config.toml
model = "image classifier"
dataset = "Sentinel-2 satellite tiles (TerraMesh)"
train_examples = 36250
image_size = 32
crop_scale_min = 0.5
horizontal_flip = true
targets = ["main land cover"]
num_classes = 9
arch = "mlp"
layers = 6
norm = "rmsnorm"
norm_position = "pre"
activation = "squared_relu"
mlp_ratio = 2
inner_norm = false
moe = "top_k"
drop_path = 0.15
num_experts = 8
moe_every = 2
expert_mlp_ratio = 0.5
shared_expert = false
width = 256
experts_per_token = 2
mixing = "mixup"
loss = "cross_entropy"
residual_init = "scaled_by_depth"
optimizer = "adamw"
lr = 0.0012
beta1 = 0.9
beta2 = 0.99
eps = 1e-08
grad_clip = 1.0
steps = 40000
batch_size = 128
epochs = 141.2
lr_schedule = "step"
warmup_steps = 1200
weight_decay = 0.2
Rows from expert 4 of block 3, named by matrix and row number. Rows with one number belong to one neuron. Each number is 128 + 24 x the weight over its row's rms, rounded and kept within 0 to 255. All counts start at 0. After the name is the row's rms in percent of the matrix's.
# up: expert up (model.blocks.3.mlp.up, 8x128x256), inputs 156-207
# down: expert down (model.blocks.3.mlp.down, 8x256x128, transposed), outputs 156-207
up.3 161 [ 85 113  86 159 118 107 146 140 173  99 107 150 175 112 157 129 121 157 129 148 130 130 100 123 110 126 135 129  93  69 172 132 126 128 102 106 106 174 138  99 135 121  72 126 142 186 146 140 112 138 117 131]
down.3 142 [ 83 162 153 161 122 147  79 104 165 132 131 114 124  93 122 109  99 175 176 132 118 122 111 128 128  90 131 111 142 146 114 123 121 149 120  95 146 176 130 123 136  94 132 143 113 115 138 158 124 117 165 125]
up.4 116 [118 122 112 109 138 113  97 128 138 136 116 139  98 130 143 114 161  97  99 150 170 125 170 140 143 100 131 152 172 142 110 113 117 120 132 112 158 115 129 143 156 148 141 121 137  87 101  77 143 102 173 112]
down.4 129 [124 130 132 119 105 135 125 117 142  65 116 119 115  99 150 129 104 153 152 121 131 148 120 159 107 151 144  95 143 134 145 152  92 129 134 127 145 101 101 104  90 111 118 158 138 109 119 129 147  86 129 194]
up.6 139 [110 160 117 115 145 168 100 155 142 152 119 171 110 151 113  86 143 132 119 126 138 124 108 124 135  86  75 147 145 125 141 110 109 148 147 117 108 172  92 128 127 161 120  92 140 113 172 126  91 157 171 144]
down.6 160 [131 154 121 150 148 110 127 121 154 130 144  90 159 109 123 148  79 131 149  91  88  83 135 125 111 134 160 124 132 144 163 163 123 137 140  77 110 159 122 110 144 108 112 138 104 161 136 131 151 148 138 127]
up.7 138 [145 134 105  96 166 126 115 106 124 149  91 127 156 140 108 140  91 142 116 134 161 101 183 163 144 127 145 160 141 137 146 132 127 125 102 145 132 125 127 138 136 144 149 160 118 149 109 156 117 153 119 121]
down.7 154 [101 184 138 123 109 139 135 114 106 113 147 146 150 136 129 117  93 117 203 113  72 113 117 147 120 125 125 133 141 112 132 159 133 131 168  62 122 144 128 126 153 112  85 123 136 163 151 137 120 139 139 153]
up.9 177 [132 104 125 123 147 100  67 150 142 144 127 128  99 103 133  93 164 144  97 104 156 127 133 132 106 140 101 148  96 119 136 104  99 174 104 133 169 125 140 106 140 153 135 132 158 106 116 116 159 109 108 106]
down.9 146 [156 160 152 129 159 152 142 140 124 111 118  89 158 156 107 188  60 116 147 133 106 106 156 126 157 121 161 148  88 131 135 151 114 134 156 100 104 112 124 153 131 136 143 112 101 151 111 162 133 128 100 158]
up.11 159 [136 121 103 140 138 148 113 180 114 134 127 166 129 107 150 119 130 137 122 130 167 142 133 123  98 125 106 156 119 139 151  77 128 119  93 114 131 134  81 141 111 136  93 128 148 115 130 162  74 136 103 132]
down.11 146 [132 124 109 131 132 128 171 108 165  74 118  80 132 164 127 174  91 139 164 103 100 111 122 106 152  94 127 102 142 119 108 160 109 155 185 132  68 129 133 129 125 173 140  87  97 129 137 179 154 151 145 142]
up.13 049 [117 173 115 145  91 105 116 107 139  98 114 143  96 137 161  91 100 140 137 141 154 113 110 131 143 103  86 134 124  81 153 148  90 143 112 111 112 130 122 123 134 138 101 108 160 134 166 146 135 106 144 117]
down.13 045 [109 166 104 105 149 159 117 131 116 170 131 111 160 110 139 114 118 119 139 172  93 106 138 157 114 139 164 133 114 134 138 160 117  97 106 108 146 148 105  79 136 100 155 177 109 152 162 118 109 139 104 149]
up.14 121 [166 120  65 105 149 130 127 133 105 113 104 152 193 152 150 109 141 131 104 142  96 120 120 114 154 128  79 105 133 100 171 147 109 173 150 111 115 153 121 113 112 158  89  90 119 195 141 122 116 173 144 121]
down.14 104 [125 141 119 131 138 156 116 161 112 142 127 129 161 122 132 132 138 124 174 186  95 173 103 115 123 130 174 145 130  99 155 109 121 176 105 118 156 161 138  92 136 100 112 153 111 141 148  92 106 136 170 121]
up.15 150 [110 127 117 121 139 137 139 151 127 112 144 159 148 175 145 142 160 116 106 123  96 104 113 143 138 120  98 141 137 104 147 178  49 167 158 103 116 160 111  98 104 152 107  73  85 163 143 138 148 150 131 104]
down.15 157 [117 109 111 155 121 121 129 115 172 132 123 124 143 105 156 174  59 154 140 182 131  86 116 104 114 110 140 123 125 112 140 127 121 135 110 131 110 137 142 139 167 124  95 137 145 135 108 144  95 124 145  97]
up.17 012 [150 147 110  81 153 132 137 134 126 132 104 153 119 141 113  95 128 143 118 130 151 105 146 145 117 123 117  96 117 146 122 160  69 160 141  93 136 111 107  99 158 118 125  90 117 140 129 126 105 130 161 128]
down.17 008 [149 138 162 161 115 123 113 145 123 132  93 139  97 132  92 117  80 110 105 138 139 152 158 115 105 134 161  95 111 139 116  79 138 123 122 121 152 132 137 120  98 105 128 122 147 105 138 149 124 116  99 126]
up.19 042 [121 152  83  95 152 141 139 150 122 101 138 124 122 130 177 150 128 149 125 132 107  90 138 159 128 132 135 113 121 119 124 212  84 138 114 103 120 128  97  93 143 130 135 123 121 151 131 137 127 127 153 142]
down.19 027 [120 118 103 105 164 134 137 110 127  97 145 131 138 146 127 142 138 132 138 120 104 110 157 129 136 112 143  98 119 142 186 138  60 163 176 125 121 151  68  94 139 143 152  86  85 111 151 110 137 144 121 146]
up.20 178 [128 122 143 115 133 121 127 111 135 154 126 103 108 102 113 174  80 155 144 121 126 148 127 118 112 108 157 150 100 158 138 118 117 117 111 106 141 101  73 130 100  88 139 142  84 118 102 121  95 112 115  98]
down.20 171 [132 129  84 131 133 131 119 131 130  84 119 149 151 134 138  82 148 137 130 133 107 116 131 123 112 137 113  91 108 120 150 159 112 165 145  96 148 164 157  96 146 114  76 124 151 124 159  92 140 135 149 138]
up.21 011 [135 145  94  95 149 143 129 147  94 127 125 145 136 119 135  92 112 153 112 123 103  86 151 151 122 115 107 111 115 168 161 162  92 162 153  68 139 142  96 107 119 117 107 112 122 126 151 116 126 133 176 136]
down.21 008 [124 142 149 149 124 139 112 149 146 140 126 139 139 131 116 119  80 107 154 124 116 167 135 113 156 111 104 137 123  91 166 124 140 160 111  95 140 126  79 109  75 113 144 133 155 167 151 145 115 110 133 123]
up.22 183 [114 132 128 143 101 131 107 145 156 133 105 152 103 116 160 100 121 165 128 157 179 132  90 125 107  94  76 161 126  90 116 124 129 134  75 133 112 164 143 131 167 136  96 132 156 110 189 157 108 114 128 119]
down.22 155 [118 174 117 101 123 116 121  89 106 107 158  74 129 149 104 128 105 121 182 110  89  81 110 155 153 119 139  89 135 175 115 166 120 114 116 103 116 160 122 114 140 122 156 123 111 135 138 154 130 167 132 159]
up.25 125 [132  88 170 172 102 105 127 113 168 124 141 111 117 100 146 142 118 129 141 110 114 150 123  92 128 142 138 136 135 108 113 139 171 108 131 171 125 100 169 166 139 141 133 151 150 141  96 135 139  94 110  91]
down.25 157 [128 148  91  88 147 153 127 140  99 108  97 149 108 139 137 108 143 137 127 156 177 168 122 163 114 121 106 115 122 153 142  90  71 147 110 136 140 144  82  81 105 129 124 119 119  80 161 113 111 147 112 186]
up.26 181 [119 137 142 123 126 123 109 113 129 110  85  95 108 114 115 164  89 141 135 114 141 149 144 140 107 128 153 131  84 142 127 131 104 115 124  68 168 107  91 110 119  84 124 128 104 113 104 124 116 108 103 106]
down.26 161 [125 125 104 145 132 131  99 159 148 166 175 177 137 111 122 100 133 142 150 195  94 116 124 105 150 131 147 145 103 124 173 142 106 140 120 138 166 166 132 109 141  83  91 157 137 143 149  81 110 112 157 113]
up.27 079 [112 148 134  91 141 149 162 137  85 131  99 163 161 185 110 140 157 103 122 101 148 119 137 173 107 159 101 114 110 149 111 109 122 157 136 110 116 116 128 128 141 137 117  85 108 132 126  99 134 163 128 187]
down.27 062 [129 103 104 135 142 131 174 152 166  95 105 107 143 130 127 132 113 136 140 145 112 109 126  97 119 107 114 125 121 130 170 133 129 104 154 126  70 154 106 112  87 179 110 122 141 135 153 156 116 158  99 107]
up.29 129 [ 98 114 114 124 131 177 134 140 112 148  91 133 112 137 152 143 137 121 143 135 144 138 151 120 120 120 133 161 160 185 128 118 122 132  98  75 139 118  96 134 140 115 134 146 119 121 122 112 112 135 146 109]
down.29 141 [132  99 103 143 113 103 131 118 170  84 138 118  87 103 126 104 113 160 130  97 135 135 149 115 109  99 111  85 134 129 121 119 122 141 156 138 134 105 123 131 114 155 110  98 159  86 124 159 138  84 128 147]
up.30 116 [146 148  99  91 156 136 112 185 106 119 142 130 134 145 126 112 117  91 107 144 139 112 143 120 139 117 134 133 107 105 175 164 107 159 133 141 113 123 120 116 140 143 153 127 114 102 161 161 110 154 107 122]
down.30 126 [161 186  99  97 172 123 122 103 116 117 123  98 149 131 114 105 113 122 169 114 108 130 145 171 147 141 130 101 124 141 133 134  74 140 129  95 115 141  86  89 127 123 142 122 146 151 157 107 167 143 133 202]
up.31 057 [105 116 139 144 113 146 111 119 173 100 108 116 115  76 232 132  98 194 145 129 135 171 118 115 147  92  94 124 114 125 159 144 140 139 106 159 135 119 124 138 141 149 115 128 131 110 126 160 106  94 111 123]
down.31 084 [139 159 104 102 151 137 112 126  99 102 106 110  83 124 135 135 128 164 133 148 180 165 141 174 128 141 135 132 135 152 136  92  62 133 117 107 155 130  76  84  96 105 130 131 131  76 134  97 135 135 111 195]
up.32 119 [120 130 150 124 106 110  91  93 132  80  91 131  54 122 131  88 128 182 125 116 133 106 100 143 185 100  69 137 114 114 128 153 125 153 151 138 138 113 165 111 115 131 139 106 141 108 132 160 168  91 120 123]
down.32 116 [123 173 111 101 107 143 138 116 111 165 161 148 131 124 121 103  90 120 181 132 102 122  99 147 108 129 139 111 135 178 151 125 113  75 101 119 141 165 106  95 153  94  92 133 122 126 157 121  82 129 126 143]
up.33 126 [135 157 125 107 176 150 107 100 101 129  60  98 149 168 118 145 106 112 138 114 150  99 176 188 149 145 133 152 156 136 128 147 125 144 102 110 150 147 136 112 122 125 163 144 123 175 137 135 150 166 140 136]
down.33 146 [105 180 125 121 136 134 145 146 148 133 161 149 142 135 153 113  54 126 130 100  96 120 137 156 116 102 123 144 130 122 142 133 103 156 185  84  94 159 103 136 147 130  82  87 144 149 153 169 136 158 127 163]
up.34 155 [117 108  91 148 137 131 125 170 107 142 118 165 127 130 140 143 121 139 157 137 161 135 170 131 104 150  90 155 158 149 127  83 128 127 123  80 139 116  98 155 138 140  82 116 151 120 107 115 112 132 138 148]
down.34 167 [139 109 149 139 117 121 151 105 160 110 142  79  98 139 124 154 102 147  91 126 119  88 128 104 125 107 148 123 123 114 136 185 117 131 165 163 102  97 151 122  94 152 142 120 141 119 108 166 154 110 124 116]
up.36 123 [142 106 125 117 157 102  89  96 122 122 105 132 117 116 121 110 175 132 125 116 146 139 128 138 124 131 110 147 103 123 132 121 103 170 154 117 190 117 143 120 145 159 114 126 123 125 115 104 150 115 124 125]
down.36 124 [153 169 123 110 161 141 138 176 106  75 124  98 155 164 114 155  87  86 128 118 124 132 172 159 136 121 138 128  91 129 108 131 146 115 165 119 108 120 127 144 110 135 145  98 135 142 129 154 138 140  96 184]
up.38 008 [122 151  77 117 147 118 137 152 119  85  97 141 121 139 131 123 113 150 107 137 138 129 146 134 126 128 123 102 113 115 149 126  91 160 147  78 141 134 101 108 138 136 133 134 119 130 142 121 126 127 150 142]
down.38 005 [115 134 162 141 158 143  80 101 107 169 102 133 106 105 155 127 108 144 138 108 128 122 125 120 154  93  98 115 110 104 126 142 124 157 125  65 162 147  96 130 113 127 169 136 118 103 146 131 128 119 143 137]
up.40 111 [154 170 133  89 180 175 146 154  91 141 152 132 155 159 141 120 164 114 157 174 101 103 138 141 175 138  87 108  94 142 130 141  91 155 115 106 126 133  71 127 136 145 159 128 121 139 170 132 113 160 115 162]
down.40 105 [154 140 109 122 131  94 155 101 134 103 121 103 149 157  95 141  64  94 106 111 136 100 132 119 117 123 141  98  92 133 116 155 139 110 163 132  93 132 141 148 122 141 126 101 127 142 121 169 141 144  94 143]
up.41 029 [123 192  76 118 130 159 127 114 113 101 117 110 139 149 155 113 127 143 168 132 145  96 137 142 143 120 110 121 116 119 123 194  94 139 132  82 154 138 114 113 142 119 119 151 121 151 165 122  93 139 156 137]
down.41 018 [104 143 152 131 114 147 105 132 115 126 171 136 131 126 122 104  87 114 147 141  97 116 110  91 162 126 134  72 119 112 145 170 107 162 137  98 151 175  99 115 132  96 115 136 103 128 122 107 120 126 142  94]
up.42 138 [161 126 121  89 142 135 174 136  81 134  99 160 151 159 131 137 198  97 115 115 142 136 118 150 117 144 128 126  93  97 118 112 123 148 145 134 113 157 146 102 113 139 118 116 100 128 144 103 147 164 107 146]
down.42 130 [ 95 163  92 141 134 137 109 105 159 127 114 116 105 109 143  70  60 157 160 121 120 126 144 130 133  97 111 123  91 127 157 105  96 144 135 121 105 155  86  97  94 113  90 121 182 109 157 171 140 125  88 160]
up.43 089 [126 140  56 111 104 117 134 151 133 108 131 106 106 156 128 126 140 135 135 148 114 133  99 153 134 137 127  86 152 135 111 168  77 167 148 120 122 134 132  58 137 115 107 108  94  92 134 129 167 100 108 132]
down.43 077 [108 138 136 114 157 141 112 119 123 130 131 105 156 108 168 123  94 160 146 111 112  87 155 114 114 144 154 179 142 103 134 128 122 144 140  92 124 109 105 110 157 132 144 138 113 145 113 131 126 143 130 125]
up.44 120 [147 104  94 109 186 115 132 119 121 135 146 165 181 110  98 118 134 127 115 141  39 116 167  98 145 122 161  90 142  83 168 137 148 136 165 131 163 116 144 131 134 135 129 145  91 161  95 101  84 147 148 101]
down.44 117 [124 167 119 108 152 154 121 150 112 106  81 113 141 170 105 102 112  82 140 120 146 155 121 186 101 117 104 164 130 157 125 147 101 146  96 125 127 179 129  73 133 113 140 112 110 148 192 133 138 164 137 160]
up.46 167 [106 115  98 151  99 123 149 136 151 114  83 165 118 185 102 125 156 137 110 133 159 131  89 105 117  95  76 131 123 120 126 102 132 130 154 111  97 144 151 125 152 181  79  78 142 119 145 123 100 143 157 132]
down.46 160 [120 149 157 120 119 154 142 117 129 152 146 143 133  94 138 146  83 133 128 137 130  99 125 123  93 126 170 108 184 166 150 150 122 134 131 135 107 151 111 125  90  93 132 141 113 106 141 124 112 150 154 119]
up.49 130 [138 134 126 130 160 119 119 134 108 129 128 140 172 119 145 100 152 113 136 115 134 125 144 202 119 164 105 132 143 114 125 145 134 119  63 143 133 165 136 129  91 130 113 134 146 169 154 123 148 167 136 155]
down.49 130 [103 161 114 140 128 125  96 118 138 160 138 132 133 111 113 121 100 170 178  91  85  90 105 146 155 107 132 136 141 117 147 144  85 163 155  62 152 158 119  94 164  97 122 127  72 137 146 111 110 115 153 133]
up.50 109 [183 124  97  81 124 109 134 135 108 146 137 117 142 126 105 113 147  79 117 114 109 111 114 148  94 158 136 104 115 148 128 182  93 157 105 125 140 145 131 113 130 149 144 127 164 146 136  96 138 132 162 112]
down.50 105 [101 144 112 120 128 155 123 138  95 146 149 158 123 140 155 116 128 141 155 187 113  90 104 104 146  89 103 162 126 143 123 114 143 111 142 105 130 159  85 125 142 107 110 139 115 137 166  93  73 162 161 131]
up.51 111 [101 182 148 120 120 162 135 165 130 107 150 114 101 125 119  91 100 113 122 131 118 131 113 176 118 120 135 102 155 165 104 115 134 108 136 151 124 136 100 130 125  97 169 123 166 107 154 151 148 115 141 178]
down.51 110 [108 160 138 161 127 117 111 125 158 165 149 147 158 106 142 145  77 145 109 112 109  81 114 126 112 111 136 168 119  94 150 169 136 139 127  85 119 158 134 146 163 106  78 140 108 156 141 147 116 135 155 100]
up.52 128 [131  89 170 171 105 108 125 113 168 122 141 108 123 100 145 144 118 130 143 111 114 149 123  93 130 143 138 135 132 113 115 140 171 109 131 172 125 104 168 164 138 141 138 152 147 144  98 135 140  97 110  93]
down.52 158 [127 151  93  88 149 155 127 139  98 108  97 146 109 141 138 108 143 137 126 156 176 168 123 166 114 120 105 115 124 154 139  91  72 148 111 136 139 145  82  81 105 128 128 116 118  81 162 116 112 148 112 189]
up.57 144 [105 118 113 120 109 111 131 142 143 121  98 136 111 106 137  99 121  82 115 129 151 130 154 123 116 129 135 122 179 105 142 121 117 135 141 104 113 108 113 125 145 155  98 116 152 111 137 162 104 105 133 113]
down.57 153 [136 133 115  97 120 137 159 128 103 119 169 128 116 131 126 148  87 114 162 129  99 118 170 149 117 164 172 147 137 115 164 178 122 130 142 140 139  96 135 108 127  98  93 151 129 152 102 126 139 123 106 145]
up.59 103 [103 113  96 143 113 144 115 151 153 143 137 181 123 143 108  97 130 160 101 128 141 109 105 104 136  79  85 170 138 112 117 122 140 127 162 137 104 167 127 129 162 163  92  86 112 117 154 119  94 150 163 111]
down.59 118 [133 139 136 141 123 112 137 102 135 128 142 122 152 117  97 142 105 128 170  98  80  86 117 118 116 144 151  85 145 135 162 180 137 140 116  87 122 165 140 117 129 104 112 133  91 161 128 134 114 153 155 114]
up.61 018 [114 159  91 130 149 140 125 145 119  96 118 132 134 140 115  96 135 129 131 147 122 110 152 151 154 141 117 108 114 101 148 169  95 136 150  96 138 133  89  95 138 127 122  99 144 152 116 124 119 121 142 175]
down.61 010 [120 123 145 117 137 115 141 154 152 142 113 130  94 114  99 122  66 102  62 141 174 112 149 111  65 126 124 128 116 123 128 130 106 160 153 120 109 137 108 156 148 143 147  99 120 138 163 156 125 121 108  98]
up.62 144 [100 125 114 120 100 129 154 107 161 130 102 168  98 137 145 115 125 125 130 149 140 131 102 106 108  76 123 141  86 141 122  98 137 137 163 130  99 157 134 131 127 136 108 106 144  95 138 129 123 120 114 108]
down.62 142 [111 179 160 127 118 160 127  85 131 104 122 117 119 152 120 128  85 155 146 121 148 165 111 150 128  96 117 138 150 170 130 107 108 146 151 133 111 145 131 131  99 119 123  93 117 106 128 176 157 145 168 139]
up.65 136 [ 98  98 100 139  94 126 164 126 163 122 106 180 114 133 108 128 150 133 126 152 142 120  90  95  85  86 117 139  87 142 122  98 144 125 148 129  99 168 142 138 149 155  83 107 133 105 144 131  94 127 120 102]
down.65 136 [118 196 155 123 127 168 143  94 137 111 114 121 134 158 119 134  87 144 156 111 132 143 102 149 130  91 115 124 159 160 144 132  94 146 151 111  94 165 115 117 111 126 139  97 104 120 155 159 141 164 181 151]
up.66 172 [126 115 116 137 148 160 132 136 111 150  98 156 134 134 146 149 127 130 142 149 166 136 167 130 114 146 111 171 172 172 134  93 131 129 121  77 137 117 106 147 160 129  94 113 114 121 109  99 102 138 155 135]
down.66 208 [124  96 100 137 100 102 154 119 168  96 160 106  90 106 154 131 125 165 115 117 128 105 126 114 106 109 119  88 149 129 153 175  95 130 133 155 116 104 126 120  78 155 123 107 167 104 115 148 153  92 133 124]
up.69 025 [122 107 105 114 110 162 161 125 104 125 100 159 126 164  90 121 167 117 117 123 140 125  96 150 132 146 120 119 111 156 121 104 124  91 169 104 138 141 136 111 118 139  99 120 115 105 138 103 132 136 114 166]
down.69 021 [149 134  97 102 124 118 178 135 133 108 137  99 130 145 121 116 107 122 133 113 117 141 124 177 133 128 100 139 129 139 123 111 115 110 126 168  64 141 102 119 112 168 127 124 171 120 157 148 150 162  98 187]
up.71 153 [145 105  97 113 134 103  81 136 134 172 124 170  81 114 127  85 132 137 111 141 164 128 165 135 140 115  73 140 157 139 152  88 106 131 154 120 167 103 122 147  92 137  99  86 170 107  96  98 151  89 143 116]
down.71 154 [137 116 138 121 113 131 175  86 126  48  81  67 134 141 149 187  94 137 137 116 146 123 165 142 105 160 166 147 124 132 128 167 131 132 138 108 120  84 152 136 139 142 139 122 124 121  86 164 162 112 110 147]
up.72 102 [101 147 132 139 156 184 131 169 133  73 117 112 105 166 144 129 130 159 119  62 101 124 134 128 149  88 125  97 114 174 127 148 118 134 178 108 114 144 105 101 106 144 142  92 155 104 137 167  91 162 128 129]
down.72 107 [103 144 117 153 121 128 126 119 158 155 116 114 108 113 106 111  71 144 122 159 131 111 120 125 118 109 106 170 126 136 123 120 116 109 134 133 105 162  87 121 130 122 135  94 119 132 182 163 141 121 105 199]
up.74 156 [102 131 118 120 101 126 155 110 163 126 112 163  95 130 146 118 112 125 123 149 142 130 101 107 109  74 129 140  88 136 122 100 138 130 159 135  97 156 128 133 123 129 110 107 150  95 137 138 119 119 115 109]
down.74 148 [110 174 163 127 114 154 129  85 129 106 129 121 110 152 126 126  91 153 146 133 151 169 110 142 137  95 110 140 147 158 123 103 114 138 156 140 115 139 138 141  99 125 125  85 128 105 122 177 155 144 172 134]
up.75 169 [161 107 115 146 105 100 170  73 145  78  64  81 132 145 104 166 122 137 128 128 107 171 131 108 123 144 152  93 127 136 131 132 126 156 153  69  96 121 134 118  76 144 124 134 125 137 107 120 149 134 135 106]
down.75 176 [116 141 123 103 130 149 127 177 105 162 183 180 112 126 137 110 126 133 117 194 135  95 117 133 109 127 130 133 147 128 173 138 114 122 126 181 143 140 131  91 157 108 105 128 127 120 143 102  97 141 153 140]
up.76 180 [109 184 158 145 100 164 141 118 127 103 154  96 113 122 144 131 115 141 149 145 130 129 123 173 154 127 128 123 104 154 100 132 149  98 132 141 115 143 127 140  99  83 164 127 123 136 148 155 149 113 105 165]
down.76 172 [122 147 142 142 119 120 111 127 141 106 117  99  87  88 159 123  89 167 139 163 170 165 155 154 133 142 146 137 159 133 127  88 118 123 125 123 150 116 101 122  89  89 132 128 155  84 116 120 147  86 132 164]
up.78 053 [108 152  89  94 148 157 149 152 118 121 126 132 148 120 136 135 130 147 127 142  92  91 141 136 158 125 128 118 106 142 126 163 114 162 150  83 160 130 104  89 120 101 154 113 119 134 121 111 136 129 141 156]
down.78 042 [125 103 135 126 118  97 145 113 135 130  92 149  90 143 109 122  93 100 144 128 152 110 108 137 121  94 128 179 107 136 136 114 144  90 123 168 104 147 143 130  87 149 105 107 172 130 130 155 121 154 107 126]
up.79 086 [145 151 135 114 146 128  76 126 138 147 144 136 109  98 141  96  97 165 104 132 143  97 162 150 152 106 117 117 172 111 146 131 129 145 117 135 127 122  91 111  93 112 133 120 134 111 105 152 108 118 130 138]
down.79 089 [120 145 114 121 121 147 153 147 101 116 111 150 163 150 108 103  90  97 179 125  89 103 143 110 103 156 141 135 127 111 149 166 143 174 177  89 128 135 147 126 146 104  53 134 107 161 137 131 133 160 120 112]
up.82 154 [113 100 107 152 109  94 152 140 152 111 109 108 136 110 140 123 119 116 151 129 125 117 176  95 108 166 154 113 152  84 162 130 130 157 150 101 121  84 128 109 120 133  93 125 143 127  96 150 133  86 109 101]
down.82 148 [103 131 109 106 102 122 166 125 141 135 175 126 110 108 159 138  75 139 104 112 130 134 141 147  87 129 123 160 131 148 134 144 118 117  87 168 103 114 119 143 159 129  98 141 154 112 113 161 119 116  89 135]
up.84 154 [133 119 101  99 131 104 125 110  99 137 143 172 164 152  91 109 139 147 124 175 112 116 141 127 172 110  95  94 158 160 148 120 111  95 146 127 130 141 109 151 116 160 102 106 112 149 124 101 104 164 165 111]
down.84 148 [125 142 138 160 133 164 123 137 141 130 100  79 161 126 166 123 108 126 169 180  99 151 120 131 144 122 114 168 168  99 115 121 133 157 107 102 131 136 140 128 117 119 109 147 135 163 139 120 145 123 172 140]
up.87 015 [116 166 100 113 144 165 119 109 103 109 117 122 140 128 173 127 135 154 127 138 102  98 148 134 151 134 105 123 120 151 124 165  82 128 148  93 163 127  73  94 132  99 137 127 121 158 149 127 120 131 147 145]
down.87 010 [149  82 115 139 132 111 130 149 175 174 143 130 121 122 121 128 144 159 114 108 147 150  98 104 116  90 117 135 129 121  77 110 131 136 101 151 116 171 147 102 121 142 176 129 102 112 168  93 110 124 155 116]
up.88 148 [171 118  91  58 182 141 154 166 112 136 161 156 125 151 107 121 132  98  92 131 129 151 135 127 119 124 134  88  96 136 142 131 124 144 114 150 105 147 100 104 137 157 137 123 103 107 154 118 100 169 119 164]
down.88 141 [108 120  86 127 131 132 146  85 155 117  63 106 129 128 172 148  94 135 144 156 134  86 132 110 144  91 116 154  82 140 135 129 115 124 179  70 100 145  97 119 118 156 113 114 140 123 141 153 142 144 102 133]
up.91 115 [139 115 105 105 120 138 125 106 107  93  85 136 132 146 114  91 115 106 157 118 111 127 154 113 150 118 101 114 168 128 172 132 139 155 143  99 133 136 102 114  98 114  90 119 117 150 143 129 101 146 167 110]
down.91 113 [155 131 115 124 136 123 159 139 135 143 126 111 127 119 156 165 111 124 131 150 148 175 150 136  91 137 112 157 163 132 126 129 104 115 120 121 113  94 117 128 140 141 130 102 163 107 120 145 141 104 124 143]
up.93 104 [158 159 124 130 170 174 150 143 134 135 134 146 162 178 134 141 142 135 147 129  72 119  98 117 177  80 106 101 143 137 132 123 112 156 140 121  88 152 112 144 121 167 138 100  80 139 144 117 100 168 153 158]
down.93 113 [140 122 146 158 106  92 152 125 141 150 118  97 104 118 122 148  97 130 122  98 155  96 136 102  95 151 176 148 102 132 130 145 165  89 126  81 127 124 157 150 139 114 106 153 178 134 103 117 142 134 139  95]
up.94 200 [170 112 136 123  93 106 149  98 134 116 123 118 105 117  92 157 150 163 133 130 155 127  87 142  86 133 119 122 120 168 153 127 103 118  85 124 123 132 108 110 108 129 137 134 118 158 166 110 112 117 151 110]
down.94 204 [140 140  84  94 148 163 157 132  89 123 125 140 137 169 136 100 127 101 105 118  98 140 133 124 135 132 132 112 122 136 151 135 118 135 190  98 107 147 109 117 150 138  88 113 129  95 140 107 126 169 127 157]
up.95 137 [108 148 124  99 148 167 160 151 117 134 158 134 178 143 124 147 159  91 127 128  83 114 122 116 124 125 131 115 114 143 129 153 101 155 152 123 105 158  99 132 172 157 153 139  89 146 161 140 100 179 123 117]
down.95 125 [145 171  92 127 134 125 161  80 143 127 102  77 161 123  99 156  63 123 130 110 117 123 133 148 139 126 166 119 123 141 125 150 117 107 127 103 102 148 112 106 109 119 132 148 130 158 127 144 140 154 117 163]
up.96 147 [134 130 138 127 138 102 117 124 100  86  75 107 122 140 116 133 115 127 146 111 129 148 150 156 109 153 132 145  75  91 140 119 105 124 131  81 165 101 122 100 146 102  96 123 121 129 100 114 141 118 102 130]
down.96 143 [113 138 117 138 125 127  99 150 153 197 178 165 118  97 124 102 105 145 115 181 101 130 123 105 143 120 156 152  70 125 165 131 101 124 110 143 158 160 117 125 107  77 102 159 157 135 144 111 106 103 122 107]
up.97 016 [129 177  87 100 132 150 122 125 104 126 131 139 166 124 143 119 141 126 135 131  97 106 144 123 129 133 127 110 110 133 116 175  99 163 136  82 170 109 101 101 152 117 126  98 102 170 153 121 109 129 158 132]
down.97 014 [154 148 139 141  68 118 152 100 143  96 143 109  85 125 104 147 100 124 118 107 142 166 111 111 132 119 115 118 114 153 122 100 122  95 146 135  90 140  96 182 109 138 108 116 157  85 126 178 123  96 109 136]
up.101 135 [ 87 142 136 128 152 161 105 163 116 107  82 119  86 153 124 143 105 132 179 125 129 130 166 133 105  91 140 125 145 163 145 108 116 146 132  71 177 135 109  80 106 107 135 137 143 106 161 147  90 130 137 119]
down.101 128 [109 163 143 157 140 122  84 148 175 110 152 107 108  94 144  92  73 172 105  96 141 114 132 148 126  94 120 109  92 119 116 151 105 147 134 132 145 154 132 109 140 104 118 124 132 126 149 179 152 106 111 144]
up.103 107 [157 126 106 108 138 147 132 122 115 113 147 112 118  97 105 111 121 122 140 104 125 118 138 143 155 160 128 120 114 142 170 147  90 119 109  93 120  95  52  78 115 117 134 143 121 139 147 129 105 112 117 140]
down.103 103 [150  99  90 125 154 148 144 151 156 144 114 165 128 146 140 111 107 122 131 119 150 127 120  82 110  95  92  93 135 108 132  97  96 186 160 150 100 150 101 130 123 179 126  86 120 104 154 150 121 148 126 124]
up.105 162 [ 90 150 143 150  93 152 122 124 163 101  92 137  89 144 155 120 108 159 123 120 164 156  87 143 129  83  88 164 145 115 122 116 108 142 128 124 102 150 134 128 164 145 105 100 165 110 159 160 108 115 160 143]
down.105 140 [ 87 178 109 112 120 146 106 115 113 113 127  90 104 129 123 107  76 133 143 142 113 112 118 176 133 119 130 133 100 165 119 138 100 113  98 121 127 167  93 108 136 100 142 120 141 128 169 176 129 148  97 195]